From a checkpoint of a small audio captioner: encoder arch swin, decoder activation gelu.
Rows from block 2 of the audio encoder of a small audio captioner, named by matrix and row number. Rows with one number belong to one neuron. Each number is 50 + 15 x the weight over its row's rms, rounded and kept within 0 to 99. All counts start at 0.
After each neuron's rows are labels from the 100 clips, of 14976, where the neuron reaches its highest value: "peak on" is the class under the peak; "responds to" is what is common among them. Only what is clearly more common there than usual is listed. The data: synthesized solo parts of chorales (CocoChorales). In brackets: how many of the 100, against the usual share in percent.
# fc1: MLP up (encoder.blocks.2.mlp.fc1.weight, 192x48), inputs 0-47
# fc2: MLP down (encoder.blocks.2.mlp.fc2.weight, 48x192, transposed), outputs 0-47

fc1.77:16 45 70 64 29 61 35 67 60 26 61 50 35 39 53 72 38 61 30 40 76 44 41 53 61 42 65 63 27 42 47 66 54 33 68 61 50 52 23 60 53 75 47 44 77 41 64 46
fc2.77:54 61 80 69 36 27 56 99 51 44 37 51 39 36 65 61 57 58 42 38 31 50 48 76 43 34 56 37 35 36 46 55 56 65 44 30 64 58 36 47 40 36 85 50 40 49 54 37
peak on: F3 (54 vs 0.9)
responds to: bassoon (70 vs 8.5); note F3 (59 vs 3.8); note A3 (32 vs 8.7)

fc1.65:68 23 57 61 73 61 53 32 30 26 35 72 62 87 33 33 60 33 46 66 43 45 43 47 38 53 54 70 69 39 55 65 60 47 37 51 59 54 63 27 64 38 47 62 57 55 61 18
fc2.65:53 92 39 51 32 72 53 18 63 38 59 53 55 43 52 57 19 53 24 48 59 61 57 40 65 38 39 41 59 61 57 46 45 58 63 38 63 42 39 45 56 63 42 28 80 18 41 63
peak on: A#4 (47 vs 3.6); A4 (40 vs 3)
responds to: note A#4 (66 vs 10.6); violin (66 vs 13.7); note A4 (50 vs 8.5)

fc1.189:53 34 77 69 46 52 43 52 71 38 43 39 41 37 58 69 34 47 32 53 49 51 60 51 57 51 40 83 35 24 23 47 18 65 76 44 54 62 38 41 80 72 46 46 61 31 51 63
fc2.189:43 39 76 49 12 45 56 75 55 47 66 46 43 50 40 54 61 43 62 42 50 63 36 86 71 35 34 52 47 43 54 53 62 52 48 37 56 61 43 61 27 29 64 77 46 71 53 14
peak on: G#3 (37 vs 2.1)
responds to: note G#3 (46 vs 8.3); tuba (45 vs 8.5); note C#4 (41 vs 12.1)

fc1.145:58 24 71 59 42 63 47 50 38 13 53 32 52 68 39 48 67 25 31 52 39 36 47 57 61 48 62 81 56 26 28 29 45 59 57 65 51 76 31 54 68 63 27 56 43 41 47 49
fc2.145:43 74 58 55 29 14 58 99 60 55 52 49 73 44 76 58 53 49 43 33 50 48 65 65 46 37 35 37 37 48 42 30 48 52 54 25 73 51 38 46 36 61 61 42 40 63 43 59
peak on: D#5 (80 vs 2.8)
responds to: note D#5 (83 vs 9); trumpet (72 vs 8.1)

fc1.178:57 48 44 24 40 41 33 65 74 68 52 71 77 41 46 48 33 59 75 52 74 57 57 31 65 51 41 48 48 58 83 45 53 21 67 54 40 22 46 39 59 67 42 46 79 40 50 54
fc2.178:35 69 64 59 56 56 57 97 37 48 60 40 46 43 62 45 45 66 54 24 13 34 49 54 49 37 46 43 42 44 38 77 71 60 52 37 57 61 40 41 64 61 72 43 20 62 56 64
peak on: D5 (25 vs 2.6)
responds to: violin (36 vs 13.7); note D5 (31 vs 8.1); note G5 (26 vs 6.4)

fc1.0:47 27 82 66 48 65 50 54 58 32 66 41 52 64 34 48 50 46 33 44 35 55 51 65 74 55 49 99 54 31 16 37 49 42 79 67 44 61 44 52 58 51 34 43 46 47 57 42
fc2.0:55 51 76 53 25 32 60 88 55 44 47 52 75 39 66 66 61 42 42 38 62 35 63 67 38 21 41 28 33 46 47 45 50 49 52 17 71 46 30 55 40 59 75 55 44 65 55 58
peak on: E5 (86 vs 2.4)
responds to: note E5 (87 vs 7.7); note F#5 (50 vs 7.1); flute (38 vs 8.9)

fc1.161:41 31 71 54 47 51 37 54 76 34 37 63 68 77 47 54 73 47 37 60 56 29 77 38 23 63 64 61 48 45 31 44 41 32 64 84 60 44 50 55 63 72 55 49 37 67 71 52
fc2.161:45 90 70 70 41 37 58 96 52 28 47 46 42 34 71 52 40 50 47 24 50 57 41 69 51 33 54 29 45 48 63 55 62 53 49 41 73 38 25 53 28 46 66 44 43 55 54 47
peak on: G#3 (88 vs 2.1)
responds to: tuba (100 vs 8.5); note G#3 (92 vs 8.3)

fc1.60:48 25 60 63 36 54 56 47 34 32 54 26 41 51 76 51 70 63 71 58 59 47 45 43 71 58 55 63 71 55 34 23 62 39 34 88 59 65 51 70 30 63 53 35 37 58 49 25
fc2.60:45 87 60 67 56 31 47 90 58 33 44 47 37 40 67 55 54 38 38 13 35 68 59 66 37 35 52 37 57 38 52 50 51 80 40 23 65 53 45 48 39 47 68 62 42 58 48 50
peak on: A#3 (62 vs 2.7)
responds to: note A#3 (63 vs 10.6); bassoon (40 vs 8.5)

fc1.102:43 27 47 29 75 30 64 49 23 62 55 55 50 56 40 43 53 53 55 54 49 55 53 31 55 62 71 51 53 37 66 46 72 16 55 93 31 34 71 33 38 53 65 38 36 56 64 54
fc2.102:57 58 75 66 45 31 58 84 53 43 18 44 54 44 76 62 54 52 28 48 54 42 67 58 26 48 61 36 44 40 31 45 29 67 33 34 65 46 30 53 44 43 87 54 33 58 57 45
peak on: C#4 (53 vs 3.4)
responds to: note C#4 (57 vs 12.1); clarinet (52 vs 9.1)

fc1.25:54 53 65 72 42 41 49 45 21 35 59 45 29 60 39 48 68 51 47 56 51 26 31 61 52 46 71 67 60 56 42 52 59 52 25 99 43 54 54 70 45 31 62 56 28 56 64 26
fc2.25:58 41 63 43 85 66 47 68 45 53 39 45 20 40 73 39 33 66 73 61 21 53 48 29 54 69 51 54 53 36 33 71 30 90 51 51 43 64 43 43 68 43 53 57 42 44 43 51
peak on: G#5 (46 vs 1.2)
responds to: note G#5 (47 vs 3.9); trumpet (35 vs 8.1)

fc1.108:63 50 40 56 53 65 40 40 45 13 61 65 50 70 73 31 31 28 69 58 35 57 45 51 57 34 51 60 75 57 44 43 15 75 55 46 71 62 41 51 65 50 26 52 71 48 28 48
fc2.108:49 30 63 53 58 25 45 93 53 61 38 64 21 41 62 67 67 34 40 28 53 77 65 55 46 47 60 35 52 39 62 42 59 61 33 41 55 31 70 49 29 30 69 52 46 58 60 33
peak on: B3 (31 vs 2.5)
responds to: cello (59 vs 10); note B3 (48 vs 9.6); note G3 (29 vs 6.3)

fc1.45:44 47 54 51 56 35 55 58 25 38 47 65 42 50 40 41 55 55 57 59 50 23 28 28 35 38 76 29 58 68 61 63 56 31 29 88 61 32 46 62 41 31 70 35 28 50 76 44
fc2.45:60 19 73 45 48 37 50 80 39 75 31 52 43 55 49 42 60 51 72 61 55 81 52 55 58 63 43 62 60 43 53 50 52 40 38 59 43 46 53 46 29 14 73 52 35 63 48 11
peak on: E5 (64 vs 2.4)
responds to: note E5 (64 vs 7.7); note D5 (34 vs 8.1); instrument: trumpet (29 vs 8.1); note F#5 (28 vs 7.1)

fc1.104:38 41 47 32 38 45 35 53 65 42 60 74 53 53 69 46 47 61 91 55 63 52 65 06 74 70 29 45 51 66 50 37 65 53 59 39 72 30 32 36 56 56 41 47 56 59 35 56
fc2.104:53 55 62 60 71 69 73 68 54 39 41 33 48 41 71 52 38 47 47 58 29 43 57 45 36 45 30 43 45 42 44 47 14 89 65 27 64 52 42 62 69 69 37 50 47 26 39 76
peak on: A#3 (58 vs 2.7)
responds to: note A#3 (62 vs 10.6); bassoon (61 vs 8.5); note D#4 (28 vs 11.4)

fc1.140:52 17 72 60 41 41 59 60 36 34 55 70 45 67 51 64 46 55 46 46 54 33 50 30 65 57 44 78 51 49 76 47 37 49 47 75 60 58 30 53 73 56 29 32 50 21 81 31
fc2.140:56 83 62 66 53 21 35 94 60 46 39 55 48 31 75 57 58 45 41 16 51 64 56 65 44 50 54 33 50 46 42 44 52 65 43 29 61 50 34 47 23 40 74 52 48 64 48 42
peak on: silence (100 vs 22.8)
responds to: tuba (43 vs 8.5)

fc1.114:31 46 42 45 61 41 47 44 22 31 55 79 44 52 46 44 69 58 65 58 60 24 40 09 46 55 74 35 53 71 60 65 61 40 31 57 76 25 54 46 46 44 61 53 32 60 70 57
fc2.114:58 29 69 45 30 27 62 85 47 68 59 51 73 44 15 50 60 43 56 50 68 61 47 73 69 52 28 59 39 50 65 43 47 20 51 39 54 46 48 47 26 43 67 56 47 66 59 25
peak on: D#4 (46 vs 3.7); G3 (25 vs 1.5)
responds to: note D#4 (48 vs 11.4); trombone (46 vs 7.4); instrument: cello (45 vs 10)

fc1.112:74 48 47 46 77 76 72 16 40 45 46 46 71 73 34 19 56 46 41 61 43 37 43 40 39 64 60 78 74 39 31 76 49 58 34 50 35 44 65 53 55 39 45 64 52 59 48 48
fc2.112:41 64 42 48 32 77 62 00 65 58 62 42 50 42 42 45 33 55 44 60 61 67 55 46 76 51 48 54 53 44 56 54 53 46 60 60 37 40 58 50 51 54 47 37 60 38 43 55
peak on: A#4 (68 vs 3.6)
responds to: note A#4 (74 vs 10.6); violin (68 vs 13.7); note G4 (29 vs 7.5)

fc1.54:15 35 74 69 34 44 25 67 65 39 40 41 28 38 61 63 34 57 57 41 59 31 67 57 51 66 58 57 20 35 27 50 54 50 60 54 56 59 19 46 70 66 63 57 49 61 66 57
fc2.54:59 59 82 66 20 50 63 86 61 38 61 37 50 29 39 53 52 35 35 23 46 64 39 85 52 26 42 48 46 45 57 49 57 44 66 47 59 50 31 67 28 49 68 45 53 38 58 31
peak on: F3 (68 vs 0.9); G#3 (27 vs 2.1)
responds to: note F3 (71 vs 3.8); bassoon (50 vs 8.5); instrument: tuba (46 vs 8.5)

fc1.59:52 29 80 24 53 60 56 55 73 52 50 43 43 33 40 63 28 54 49 58 39 70 73 50 69 67 20 61 34 42 49 49 27 63 79 52 49 42 34 37 67 70 51 32 62 37 70 45
fc2.59:51 42 67 38 42 61 59 46 46 62 67 37 33 47 06 43 56 54 54 54 55 68 37 61 74 58 43 55 57 46 58 71 76 32 43 64 36 51 60 59 27 29 72 61 35 61 65 13
peak on: D4 (56 vs 3.8)
responds to: note D4 (59 vs 12.4); clarinet (55 vs 9.1)

fc1.131:60 43 72 68 59 45 44 55 58 51 38 40 55 77 49 60 58 39 11 49 22 49 53 65 37 62 47 90 46 29 16 42 33 54 65 60 40 64 50 55 73 45 36 35 41 40 53 58
fc2.131:55 37 66 42 22 22 63 83 55 49 61 50 86 49 43 53 59 46 54 43 70 45 61 67 54 36 28 44 43 53 56 37 63 25 60 20 72 54 28 43 27 59 56 53 57 69 53 40
peak on: D#5 (50 vs 2.8); E5 (30 vs 2.4)
responds to: note D#5 (55 vs 9); note E5 (41 vs 7.7); instrument: trumpet (34 vs 8.1)

fc1.124:57 34 52 51 48 43 35 49 67 50 30 66 47 55 54 53 63 57 38 69 59 60 53 20 32 78 67 43 46 44 44 49 44 29 74 90 41 24 65 44 50 70 38 25 44 28 58 69
fc2.124:47 81 75 70 43 33 56 96 54 34 43 49 48 40 60 69 48 36 38 34 45 54 57 74 46 26 42 30 38 42 62 41 43 64 47 26 74 49 34 48 33 52 71 57 39 56 61 48
peak on: silence (96 vs 22.8)
responds to: note D3 (48 vs 2.4); note A3 (46 vs 8.7); instrument: bassoon (36 vs 8.5); note E3 (29 vs 2.8)

fc1.64:35 38 45 29 44 43 38 56 70 30 41 76 62 44 65 54 43 47 86 47 74 52 78 27 64 52 33 45 45 67 65 29 64 51 58 36 74 32 38 36 62 67 40 60 58 71 48 55
fc2.64:45 52 61 55 77 58 56 77 57 44 32 35 50 46 73 51 45 45 54 54 20 43 61 43 27 59 33 48 43 41 36 44 18 91 64 35 61 60 42 55 74 69 31 50 47 38 36 68
peak on: A#4 (36 vs 3.6); D#4 (29 vs 3.7)
responds to: note A#4 (38 vs 10.6); note D#4 (30 vs 11.4)

fc1.82:28 34 82 58 31 61 39 60 70 15 71 49 44 43 66 50 52 71 38 28 56 42 49 55 75 40 61 70 23 45 47 53 63 47 85 64 56 55 33 53 43 67 49 43 59 36 57 46
fc2.82:58 56 72 66 26 37 55 89 42 38 35 54 60 55 81 65 66 41 41 31 60 39 56 75 31 24 53 33 51 46 47 41 55 53 36 23 71 49 36 56 36 38 71 63 44 60 52 47
peak on: F3 (35 vs 0.9); C#4 (31 vs 3.4)
responds to: bassoon (47 vs 8.5); note G#3 (40 vs 8.3); note F3 (37 vs 3.8)

fc1.127:58 53 70 70 43 42 56 51 27 32 61 37 26 64 29 50 66 35 48 52 47 31 38 58 50 50 76 62 65 59 46 46 60 52 29 99 45 56 56 76 40 36 64 53 26 57 55 36
fc2.127:51 41 58 40 82 63 37 76 50 54 47 46 20 35 69 43 32 72 76 47 22 54 46 28 58 69 51 47 48 38 38 77 38 86 53 47 44 64 40 38 72 48 56 57 42 47 45 56
peak on: G#5 (65 vs 1.2)
responds to: note G#5 (72 vs 3.9); note F#5 (39 vs 7.1); instrument: trumpet (32 vs 8.1)

fc1.144:71 02 34 25 70 57 40 38 61 53 55 72 74 47 61 36 53 49 56 43 69 56 58 18 57 55 31 54 59 52 38 70 49 47 66 30 57 29 49 39 45 60 40 50 72 63 62 54
fc2.144:52 44 66 66 35 50 63 29 51 58 34 29 50 42 66 42 72 70 23 30 38 28 47 80 32 58 73 64 41 34 24 58 52 45 43 55 33 67 54 77 55 44 74 42 35 54 47 64
peak on: D#4 (68 vs 3.7)
responds to: note D#4 (69 vs 11.4); viola (42 vs 8.4)

fc1.89:69 63 36 53 28 66 40 49 52 46 56 62 18 37 48 29 36 65 56 59 50 45 24 58 46 54 56 68 45 60 47 60 69 68 42 43 52 72 29 54 71 44 43 31 97 25 48 43
fc2.89:59 41 69 62 59 23 52 92 50 64 25 44 68 52 82 45 63 34 40 18 48 56 68 65 32 44 65 44 58 32 47 46 43 45 41 43 52 41 47 51 30 39 70 54 37 76 48 39
peak on: G#3 (54 vs 2.1)
responds to: tuba (63 vs 8.5); note G#3 (58 vs 8.3)

fc1.147:34 47 41 36 66 43 45 45 29 33 57 80 38 55 42 41 65 62 59 56 56 19 37 14 50 46 70 35 59 68 58 67 69 43 28 57 75 22 57 53 47 44 59 60 36 57 73 55
fc2.147:55 25 69 42 31 34 61 77 51 66 55 52 76 48 10 47 65 44 58 50 65 60 49 73 61 53 26 63 39 50 65 44 53 21 51 38 54 44 49 45 26 44 66 57 46 69 64 25
peak on: D#4 (68 vs 3.7)
responds to: note D#4 (69 vs 11.4); trombone (65 vs 7.4)

fc1.14:72 33 66 69 69 51 59 47 34 42 43 38 58 78 44 26 73 36 34 56 57 30 31 58 35 69 66 66 75 35 30 64 75 38 29 44 29 62 61 62 54 40 48 60 53 49 38 40
fc2.14:39 72 49 39 37 50 53 39 66 48 63 53 83 36 55 75 26 62 41 43 57 54 69 33 59 47 27 27 33 57 62 41 51 43 73 37 68 45 33 24 58 78 45 29 58 41 50 73
peak on: D5 (31 vs 2.6); D4 (31 vs 3.8)
responds to: note D5 (35 vs 8.1); note D4 (32 vs 12.4)

fc1.26:48 74 55 71 29 62 56 42 42 01 62 55 52 51 35 59 39 48 35 54 50 25 27 51 46 26 70 54 46 67 66 53 34 63 33 74 58 56 48 67 69 63 39 59 58 35 65 55
fc2.26:54 06 64 36 85 47 48 56 39 66 23 58 45 66 74 42 59 43 46 27 43 41 67 35 33 74 65 55 56 40 45 47 49 40 44 73 43 31 68 48 38 47 54 38 31 54 66 63
peak on: G5 (44 vs 2.2)
responds to: horn (45 vs 6.9); note G5 (44 vs 6.4); instrument: flute (43 vs 8.9)

fc1.110:48 55 52 47 26 38 57 43 36 62 67 55 50 64 70 48 68 69 62 45 59 55 49 46 54 60 60 49 64 67 50 32 72 12 46 93 48 45 46 40 14 25 48 25 45 53 36 49
fc2.110:47 68 56 64 54 38 42 81 38 49 23 67 33 53 87 46 63 51 44 31 52 66 53 39 40 57 71 41 69 66 50 33 39 62 24 65 56 44 45 63 32 17 56 42 50 43 31 34
peak on: D4 (49 vs 3.8)
responds to: tuba (65 vs 8.5); note D4 (59 vs 12.4); note A3 (44 vs 8.7)

fc1.139:55 13 74 48 58 71 59 39 61 53 58 39 59 44 29 29 33 89 45 56 56 38 56 54 78 62 44 72 56 31 36 66 67 23 61 55 39 52 26 66 56 48 59 42 51 41 50 58
fc2.139:50 72 32 43 77 57 49 12 36 51 57 71 60 41 55 43 51 43 62 58 62 36 53 15 45 41 58 18 63 71 62 61 61 53 30 32 66 27 50 47 49 50 62 53 44 55 51 82
peak on: D#4 (45 vs 3.7)
responds to: note D#4 (48 vs 11.4); clarinet (33 vs 9.1)

fc1.85:30 37 46 22 46 49 44 55 64 31 38 72 63 44 63 53 45 46 90 48 78 60 75 25 59 54 32 53 42 65 59 29 50 49 54 41 78 29 35 37 55 59 38 57 63 71 42 59
fc2.85:46 56 60 54 78 59 59 74 56 41 37 34 46 45 69 45 44 45 55 55 17 50 59 43 32 58 32 48 50 42 38 45 18 98 63 28 64 58 44 55 68 69 35 54 48 37 35 62
peak on: D#4 (44 vs 3.7); A#3 (29 vs 2.7)
responds to: note D#4 (47 vs 11.4); cello (40 vs 10); note A#3 (40 vs 10.6)

fc1.16:60 55 44 45 64 46 66 52 38 37 55 81 31 49 57 33 48 78 71 57 31 26 38 02 43 56 53 41 51 69 44 65 69 67 43 48 70 32 42 39 51 48 55 31 45 28 62 56
fc2.16:61 27 61 47 44 49 63 63 47 58 35 64 78 63 47 67 57 24 39 43 77 59 71 59 40 35 27 34 58 51 67 34 47 31 50 21 67 23 59 52 27 48 54 67 41 72 64 56
peak on: F3 (57 vs 0.9)
responds to: note F3 (57 vs 3.8); bassoon (52 vs 8.5); note A#3 (31 vs 10.6)

fc1.130:53 44 59 59 45 50 21 49 65 44 58 47 47 36 47 38 39 63 44 43 54 51 65 67 79 69 44 92 43 27 18 56 40 57 58 46 48 61 30 39 85 63 59 46 81 52 38 51
fc2.130:47 38 69 55 27 45 61 77 59 49 58 48 57 48 43 71 61 23 51 50 61 60 51 68 53 28 35 32 44 34 62 52 59 58 47 16 58 50 52 51 36 43 68 95 38 79 56 36
peak on: C#4 (83 vs 3.4)
responds to: tuba (96 vs 8.5); note C#4 (83 vs 12.1)

fc1.68:69 31 57 63 68 48 54 45 32 20 39 50 67 84 37 37 80 36 27 63 51 38 33 51 34 51 62 68 71 27 38 63 61 46 35 47 45 61 58 48 72 39 42 68 46 62 48 30
fc2.68:44 66 54 42 23 55 54 45 72 42 56 59 71 33 51 75 17 54 31 50 57 67 70 44 63 40 29 34 38 56 60 39 47 51 72 39 72 40 31 26 54 75 55 28 69 33 58 45
peak on: D5 (30 vs 2.6)
responds to: note D5 (35 vs 8.1); oboe (30 vs 7.4); note G5 (26 vs 6.4)

fc1.106:29 29 45 36 46 64 48 46 65 17 59 59 70 50 45 57 44 15 68 58 83 52 67 37 54 47 37 43 40 66 60 43 48 50 50 41 72 37 42 43 55 73 30 79 55 78 60 58
fc2.106:49 57 65 59 73 32 44 83 51 45 31 38 45 59 77 41 55 49 60 46 10 49 61 52 34 65 42 63 60 36 27 32 30 89 47 38 63 71 41 50 56 49 45 50 44 49 28 46
peak on: F4 (35 vs 3)
responds to: tuba (44 vs 8.5); note F4 (37 vs 9.2)

fc1.169:37 52 39 51 55 31 52 52 18 18 58 85 40 60 59 50 67 49 56 63 52 29 32 21 42 44 70 32 63 71 64 55 53 58 27 59 85 35 47 49 47 36 60 45 41 45 54 42
fc2.169:61 17 63 40 44 45 64 62 34 66 55 59 61 60 07 44 69 45 60 52 61 54 40 57 62 58 42 63 57 59 65 51 63 21 34 54 51 31 62 57 21 33 68 52 36 63 71 28
peak on: B3 (38 vs 2.5); D#5 (36 vs 2.8)
responds to: note B3 (39 vs 9.6); note D#5 (38 vs 9); instrument: bassoon (25 vs 8.5)

fc1.111:56 43 72 67 50 46 42 56 61 27 40 34 54 63 44 60 57 48 12 34 32 48 60 66 40 50 58 87 51 30 16 41 39 64 62 54 46 69 34 57 87 50 39 37 48 46 49 47
fc2.111:43 40 71 49 08 25 60 80 55 44 58 56 83 53 52 67 57 38 45 48 63 40 59 74 51 30 34 47 33 51 56 30 50 28 63 31 73 56 27 45 38 67 50 52 57 61 54 46
peak on: D#5 (72 vs 2.8)
responds to: note D#5 (76 vs 9); trumpet (57 vs 8.1)

fc1.44:37 32 76 71 53 49 57 50 36 22 49 41 50 76 42 41 70 45 50 44 33 51 44 65 42 44 68 94 63 37 24 33 70 58 48 76 54 63 43 60 38 35 55 44 45 59 53 27
fc2.44:47 45 79 45 21 47 71 82 56 40 56 51 73 45 67 72 49 47 26 49 45 29 61 64 41 33 37 38 29 39 38 42 38 55 66 28 67 52 33 47 67 85 50 50 48 46 60 61
peak on: G#5 (45 vs 1.2); D#5 (34 vs 2.8)
responds to: flute (55 vs 8.9); note G#5 (47 vs 3.9); note D#5 (40 vs 9)

fc1.37:39 35 52 37 39 57 76 40 43 44 59 70 32 34 60 60 41 68 50 55 78 45 47 18 51 35 48 33 43 76 68 58 69 35 52 63 62 17 48 61 32 52 65 26 38 44 70 66
fc2.37:59 42 53 53 40 56 37 34 71 65 37 31 61 52 79 51 42 42 40 37 45 69 78 75 44 58 36 76 52 28 18 27 41 63 58 29 42 71 49 36 68 47 46 51 66 59 32 33
peak on: G5 (66 vs 2.2)
responds to: note G5 (66 vs 6.4); violin (61 vs 13.7)

fc1.165:44 17 49 23 58 32 60 62 52 71 47 74 42 67 31 42 46 51 64 76 59 44 53 17 62 72 39 73 44 32 38 48 47 45 77 67 34 47 63 35 71 58 52 52 47 35 50 45
fc2.165:27 66 47 51 52 00 49 99 56 62 44 52 42 41 56 37 49 65 56 53 48 58 61 51 56 52 60 37 44 48 40 52 58 54 36 45 55 42 49 53 32 50 67 58 42 65 39 64
peak on: silence (98 vs 22.8)
responds to: cello (73 vs 10); note A#3 (40 vs 10.6); note G#3 (38 vs 8.3)

fc1.190:37 56 33 46 60 38 42 48 17 43 58 74 52 61 72 43 77 43 46 69 70 26 43 24 44 45 79 29 71 68 50 57 50 42 25 45 65 37 63 67 56 44 50 72 46 62 35 47
fc2.190:58 41 59 47 48 54 49 69 38 59 65 56 48 43 01 47 53 57 57 33 61 64 35 65 82 50 48 56 43 54 77 68 64 20 44 56 47 49 49 48 22 29 66 48 54 56 63 18
peak on: B3 (58 vs 2.5)
responds to: note B3 (72 vs 9.6); cello (40 vs 10); note F#3 (30 vs 4.9)

fc1.79:63 51 49 38 39 81 59 18 70 55 57 39 62 43 32 47 26 55 28 61 50 72 52 59 45 62 38 74 55 60 49 36 32 42 66 87 38 27 56 50 67 53 36 48 74 47 60 30
fc2.79:48 59 54 46 46 80 76 00 54 55 49 52 42 40 43 54 47 55 41 70 55 56 52 39 56 46 46 38 47 53 59 61 56 59 51 49 49 29 60 49 45 54 66 40 43 44 66 57
peak on: E5 (45 vs 2.4)
responds to: note E5 (56 vs 7.7); trumpet (56 vs 8.1); note F#5 (36 vs 7.1)

fc1.117:55 04 57 61 55 64 35 38 50 00 54 66 40 75 63 44 55 29 53 53 51 54 47 55 44 45 42 76 62 40 61 57 48 53 56 44 57 59 49 47 57 40 25 70 66 37 48 28
fc2.117:56 90 64 74 54 58 56 65 53 24 44 39 34 37 81 51 41 58 40 22 26 49 50 61 43 33 57 40 54 40 39 54 41 83 43 27 66 55 35 59 53 49 67 46 47 29 44 66
peak on: D#4 (43 vs 3.7); F#5 (31 vs 2.3)
responds to: note D#4 (43 vs 11.4); clarinet (38 vs 9.1)

fc1.171:58 16 70 66 49 72 56 52 49 08 68 37 47 53 43 20 62 50 40 56 40 38 45 59 52 55 45 92 49 42 28 26 50 54 66 66 46 55 37 68 65 50 45 49 44 44 50 36
fc2.171:50 70 56 61 40 23 54 85 49 32 47 53 72 50 70 53 68 43 39 22 62 43 56 61 45 31 51 28 57 54 48 37 54 52 32 19 75 49 32 59 27 48 68 66 42 72 48 63
peak on: D#5 (96 vs 2.8)
responds to: note D#5 (96 vs 9); trumpet (71 vs 8.1)

fc1.7:51 34 44 45 66 38 32 51 59 55 54 41 42 27 68 38 61 46 30 61 69 48 45 44 54 83 68 60 53 48 61 36 45 15 61 79 38 35 71 51 71 75 47 30 40 31 61 30
fc2.7:41 88 61 68 32 23 56 93 56 49 53 42 47 40 46 43 54 51 44 33 50 64 60 74 57 32 51 35 59 43 48 50 73 65 32 27 59 45 40 57 24 42 79 54 39 61 48 48
peak on: G#3 (35 vs 2.1); F#3 (33 vs 1.2)
responds to: tuba (88 vs 8.5); note G#3 (54 vs 8.3); note F#3 (46 vs 4.9)

fc1.78:48 39 73 65 51 56 39 51 72 34 29 31 63 44 58 54 51 54 26 33 34 70 72 64 40 49 42 78 37 21 18 39 28 74 70 43 55 61 36 52 64 61 40 49 62 44 42 54
fc2.78:57 31 73 50 27 55 59 67 52 41 72 53 54 50 26 63 47 25 64 51 58 59 45 77 69 26 22 55 47 41 72 51 60 40 62 32 63 63 39 44 35 42 53 74 58 65 63 18
peak on: A#3 (39 vs 2.7); C#4 (35 vs 3.4)
responds to: note C#4 (62 vs 12.1); note A#3 (45 vs 10.6); note C4 (43 vs 10.8)

fc1.92:48 41 39 42 59 57 22 58 71 60 34 76 35 87 37 63 60 60 54 30 48 48 61 10 57 62 46 59 43 56 33 53 76 63 51 51 65 48 59 52 65 33 48 53 28 30 45 75
fc2.92:49 74 58 65 56 28 53 86 35 33 41 64 47 49 77 57 59 32 49 39 44 49 58 67 38 25 52 26 56 52 61 41 50 71 26 22 83 43 46 53 36 44 68 67 40 60 53 43
peak on: D#4 (33 vs 3.7)
responds to: note D#4 (42 vs 11.4); clarinet (39 vs 9.1); instrument: bassoon (34 vs 8.5)

fc1.137:53 25 74 58 53 60 64 43 59 39 54 28 55 47 32 25 50 72 33 47 27 56 57 67 66 57 40 97 48 38 25 49 49 38 69 65 39 61 29 64 58 43 52 31 51 40 52 35
fc2.137:56 43 51 40 49 50 58 34 47 44 52 72 75 50 66 67 60 31 48 55 76 32 64 44 37 27 41 17 48 59 60 50 52 44 39 13 79 26 48 43 41 59 62 71 45 71 64 70
peak on: A#3 (97 vs 2.7)
responds to: note A#3 (97 vs 10.6); bassoon (84 vs 8.5); note G#3 (34 vs 8.3)

fc1.83:76 37 54 67 70 57 66 37 30 42 36 45 56 69 44 21 82 40 37 50 49 31 30 54 35 56 68 74 66 32 37 70 55 44 34 45 29 63 63 68 41 28 50 67 50 54 40 45
fc2.83:39 58 45 32 45 66 46 34 70 53 62 54 60 33 60 68 12 62 47 48 55 63 66 30 70 51 31 36 31 49 60 58 43 46 81 51 53 40 45 23 68 78 40 28 64 34 52 67
peak on: A#4 (28 vs 3.6)
responds to: note A#4 (40 vs 10.6); oboe (31 vs 7.4); note A4 (28 vs 8.5)

fc1.80:46 51 54 38 32 55 62 58 62 52 53 70 17 33 55 57 26 77 50 61 46 32 36 39 57 41 37 60 28 38 52 66 42 59 84 62 45 46 44 43 82 65 58 40 55 15 71 54
fc2.80:51 68 64 62 56 24 48 99 34 56 55 48 42 50 29 50 52 51 51 40 42 65 43 61 64 37 58 38 58 49 66 60 71 44 38 48 54 53 42 48 25 27 72 55 34 67 57 22
peak on: D#5 (30 vs 2.8)
responds to: horn (34 vs 6.9); note D#5 (33 vs 9); note C#5 (31 vs 10)